From a checkpoint of a small masked image model.
Training: adamw at rate 0.0011, 14100 steps.
Rows from block 2 of the decoder of a small masked image model, named by matrix and row number. Rows with one number belong to one neuron. Each number is 500 + 40 x the weight over its row's rms, rounded and kept within 0 to 999. All counts start at 0. Numbers have three digits each. After the name is the row's rms in percent of the matrix's.
After each neuron's rows are labels from the 100 images, of 14976, where the neuron reaches its largest size: "responds to" is what is common among them. Only what is clearly more common there than usual is listed. The data: photos of plants and fungi (iNaturalist).
# gate: MLP gate (decoder.2.mlp.gate.weight, 512x256), inputs 0-85
# fc1: MLP up (decoder.2.mlp.fc1.weight, 512x256), inputs 0-85
# fc2: MLP down (decoder.2.mlp.fc2.weight, 256x512, transposed), outputs 0-85

gate.110 160:554507501530540537500519508500501500509501528654446505564503524494497486508518498488501439498501495536490444521525507440466527505482536452495476511486508376414502495500457608482515563544489501456465474488498498498486573531497521513556485484481509529509518559
fc1.110 159:501478500462501500459496502496493486496499536591427501511496533356511501527502476481497507499510502500510491521501419478496482523455522476379441519499512449414492501503483571483515567511487496517510497498499499497454514505495489530512501504471516535506488610
fc2.110 166:497500499515497492628503494489486503494463472466472527495534514501492564503513456510497491527481503517500499569495541512499490498504479523532495546608538506473498569637507496506483460485487493503493519504507510513500502477519507492468450499540494498498521530
responds to: order Asterales

gate.461 241:492491481489497513501470498490505470511500439686516500576502613402495494492502491563470510497509499590480500501499578498508518500495507496443499526500528503427500507524455568501501410500498538516518501501496501500495503584517499495498496481506507639501466534
fc1.461 240:506509500499504494563499446445505401472570503443544506500522490418496457532499461516501514498520501499500539488491475505480500497478500500474497480489471485523496520498617502493530498502503510501501502501500500499489439501574509548433502499637437548500542498
fc2.461 232:496501508503516502489502450505565593498469489500490485486457507500521527504501599489428469367470496499470470515499548497498509502524599501501484501496529480562446389370499581388491447499427501500499498499499522500521516511497505495535536499507453543507476517
responds to: order Fagales

gate.77 237:489490495493500513500522498509532510500498451507491497496537552500450547471468500649526593503500533526511505507498556562472501500555431501499575505518512560583510528525517362500612420476527377501500495492495496492498499448577518502499477566501504555502513456
fc1.77 295:517501499498501497554526596519476505578553507503565532585524497493467501506517499497494469384415500536509482485503479466521502499511561418440494501500500501395501396509500504494444500608497504500502502501500500495500495536486500498598501508357466498498438501
fc2.77 270:514500494467492480530459500502483493594547440500496447449454433500461480501359525420352501492501520535509595494500424499492499501556505488460598355514505501458498465476480413492485506496671472497502499478500500500500503500462490521480493607505493474519517497
responds to: class Liliopsida

gate.440 171:501500500500512496548505450462407508523503504526501450460497450470559494499467447495454498515463523493541479524491506507449501476563559497429534541497343529451409497460506408502456507496607500486498485490489500496467516501502499506478550668519499498500440507
fc1.440 197:494497498503497500532447485532500568481499519529443441476545481500500502498496497495502570533470495361499496484505478495501501560486505529505497507486532496485500518514397503467500492517456558510513510510504501508500436292591469494491550518657463471469495397
fc2.440 219:488495500499506499495357458494527491464483445504399499528503541509474575497450516654503493512528500476459500292500558508506502485490453503411504501500509499423498553505481501509526446564513434497493500501511499512502513494592508528512521523422501478457507500
responds to: order Asterales; family: Asteraceae; text has "common"

gate.169 294:503500500499498501500529522492528498505496516491419490492499495504496498508510494504500500498498502493505500482501481497499500459499502500497499506502503508499500510487480495504500490506506499515511514510505501500501503500499510498494496502510494503497497514
fc1.169 252:498499497491495499499464506494500497494509503407563506499495461521500485505510488475498502468497497491503503479509505486554506499513503502494500500503510503521500502493474497497500482506501498515512512504501501500500501478500495489494495506500488484506490500
fc2.169 274:496510500480499503481463401490530494501444514473578598500513501500496497434499510498504504498497501502502500501500542501500465456484502500502499500500518509509500498513496498501500466503502500472501500501498500498499500468501503499518503500500501522500497501
responds to: class Liliopsida

gate.101 215:501500506500518507539509501510449512492515609540443537523496500499515546513500364474441500496507496481499495481508607443507512568544514482497497481548488486499580499508447505495517493501587501446482491500490500500473498512480473503467497598485496440499471500
fc1.101 198:490500489499499475441486498436485501529438502498545417508541475466506394498507638503616513523526500501524541494498312535502514492443497512494499501496496459481395473496582501500496459537489500497498499499499499499500440493467491490528476443501468585460502495
fc2.101 224:504503511491498499462479466524522501529547536462616641476491488498372454496504488499478496499501519536491497540521525501455503353499500499542479464500537498565561502500500509537557550501441513499498504502507501503499501502513491500491536501556499441497496554
responds to: order Asterales; family: Asteraceae

gate.412 250:503511500498495488490431495487499499500501547454502499503496488657500501474500474521512488439479536487506561507454571569496501532491486502487323499543489499499500490498500500397491444535287502508505514523507499500499500495521445500550496272501497528500510513
fc1.412 169:496500507502534501628502500528482498516498492492514495456460507501531553499460483455372504459516480504503503505578511468544502468499514480502549461505504507494501470523489369491506501491490478487495490468496497493499484489538510493520508565495510454574502432
fc2.412 207:499498490497453509464500501486513510461517503493497541548498506499503478525567494552501500490472501485499498498482490521466518513498500498591501679498540499531499503571425655607499531503504498515499501521501501509496513523518523554486493484529499543532505570
responds to: order Asterales; family: Asteraceae

gate.260 251:484493500502502501533498439534321501508478496513510492494504503514545539525565513473509489548501501491543502493499591503501447530500498527550482507556528515514487552539498502465502500429502525488494487488496499499491487482470509497403491499661488513504607594
fc1.260 222:499493500496500500485498516482586542445509549504496473524449509501509518481491368519498581500496481420499497465498521501501513550501501501438499503381525496488346529476477472507457501550518472498500499499492498474471499496563447578496567546486500408438418507
fc2.260 221:513504501497473463494481458384552558428521483473510500542512517502395462488465513407507495508483502499425500469504580500508517379481529418521556331564507495499538483492497487584537570489459596497500500502492501499510460562512493506557493498498525504448498495
responds to: order Asterales; family: Asteraceae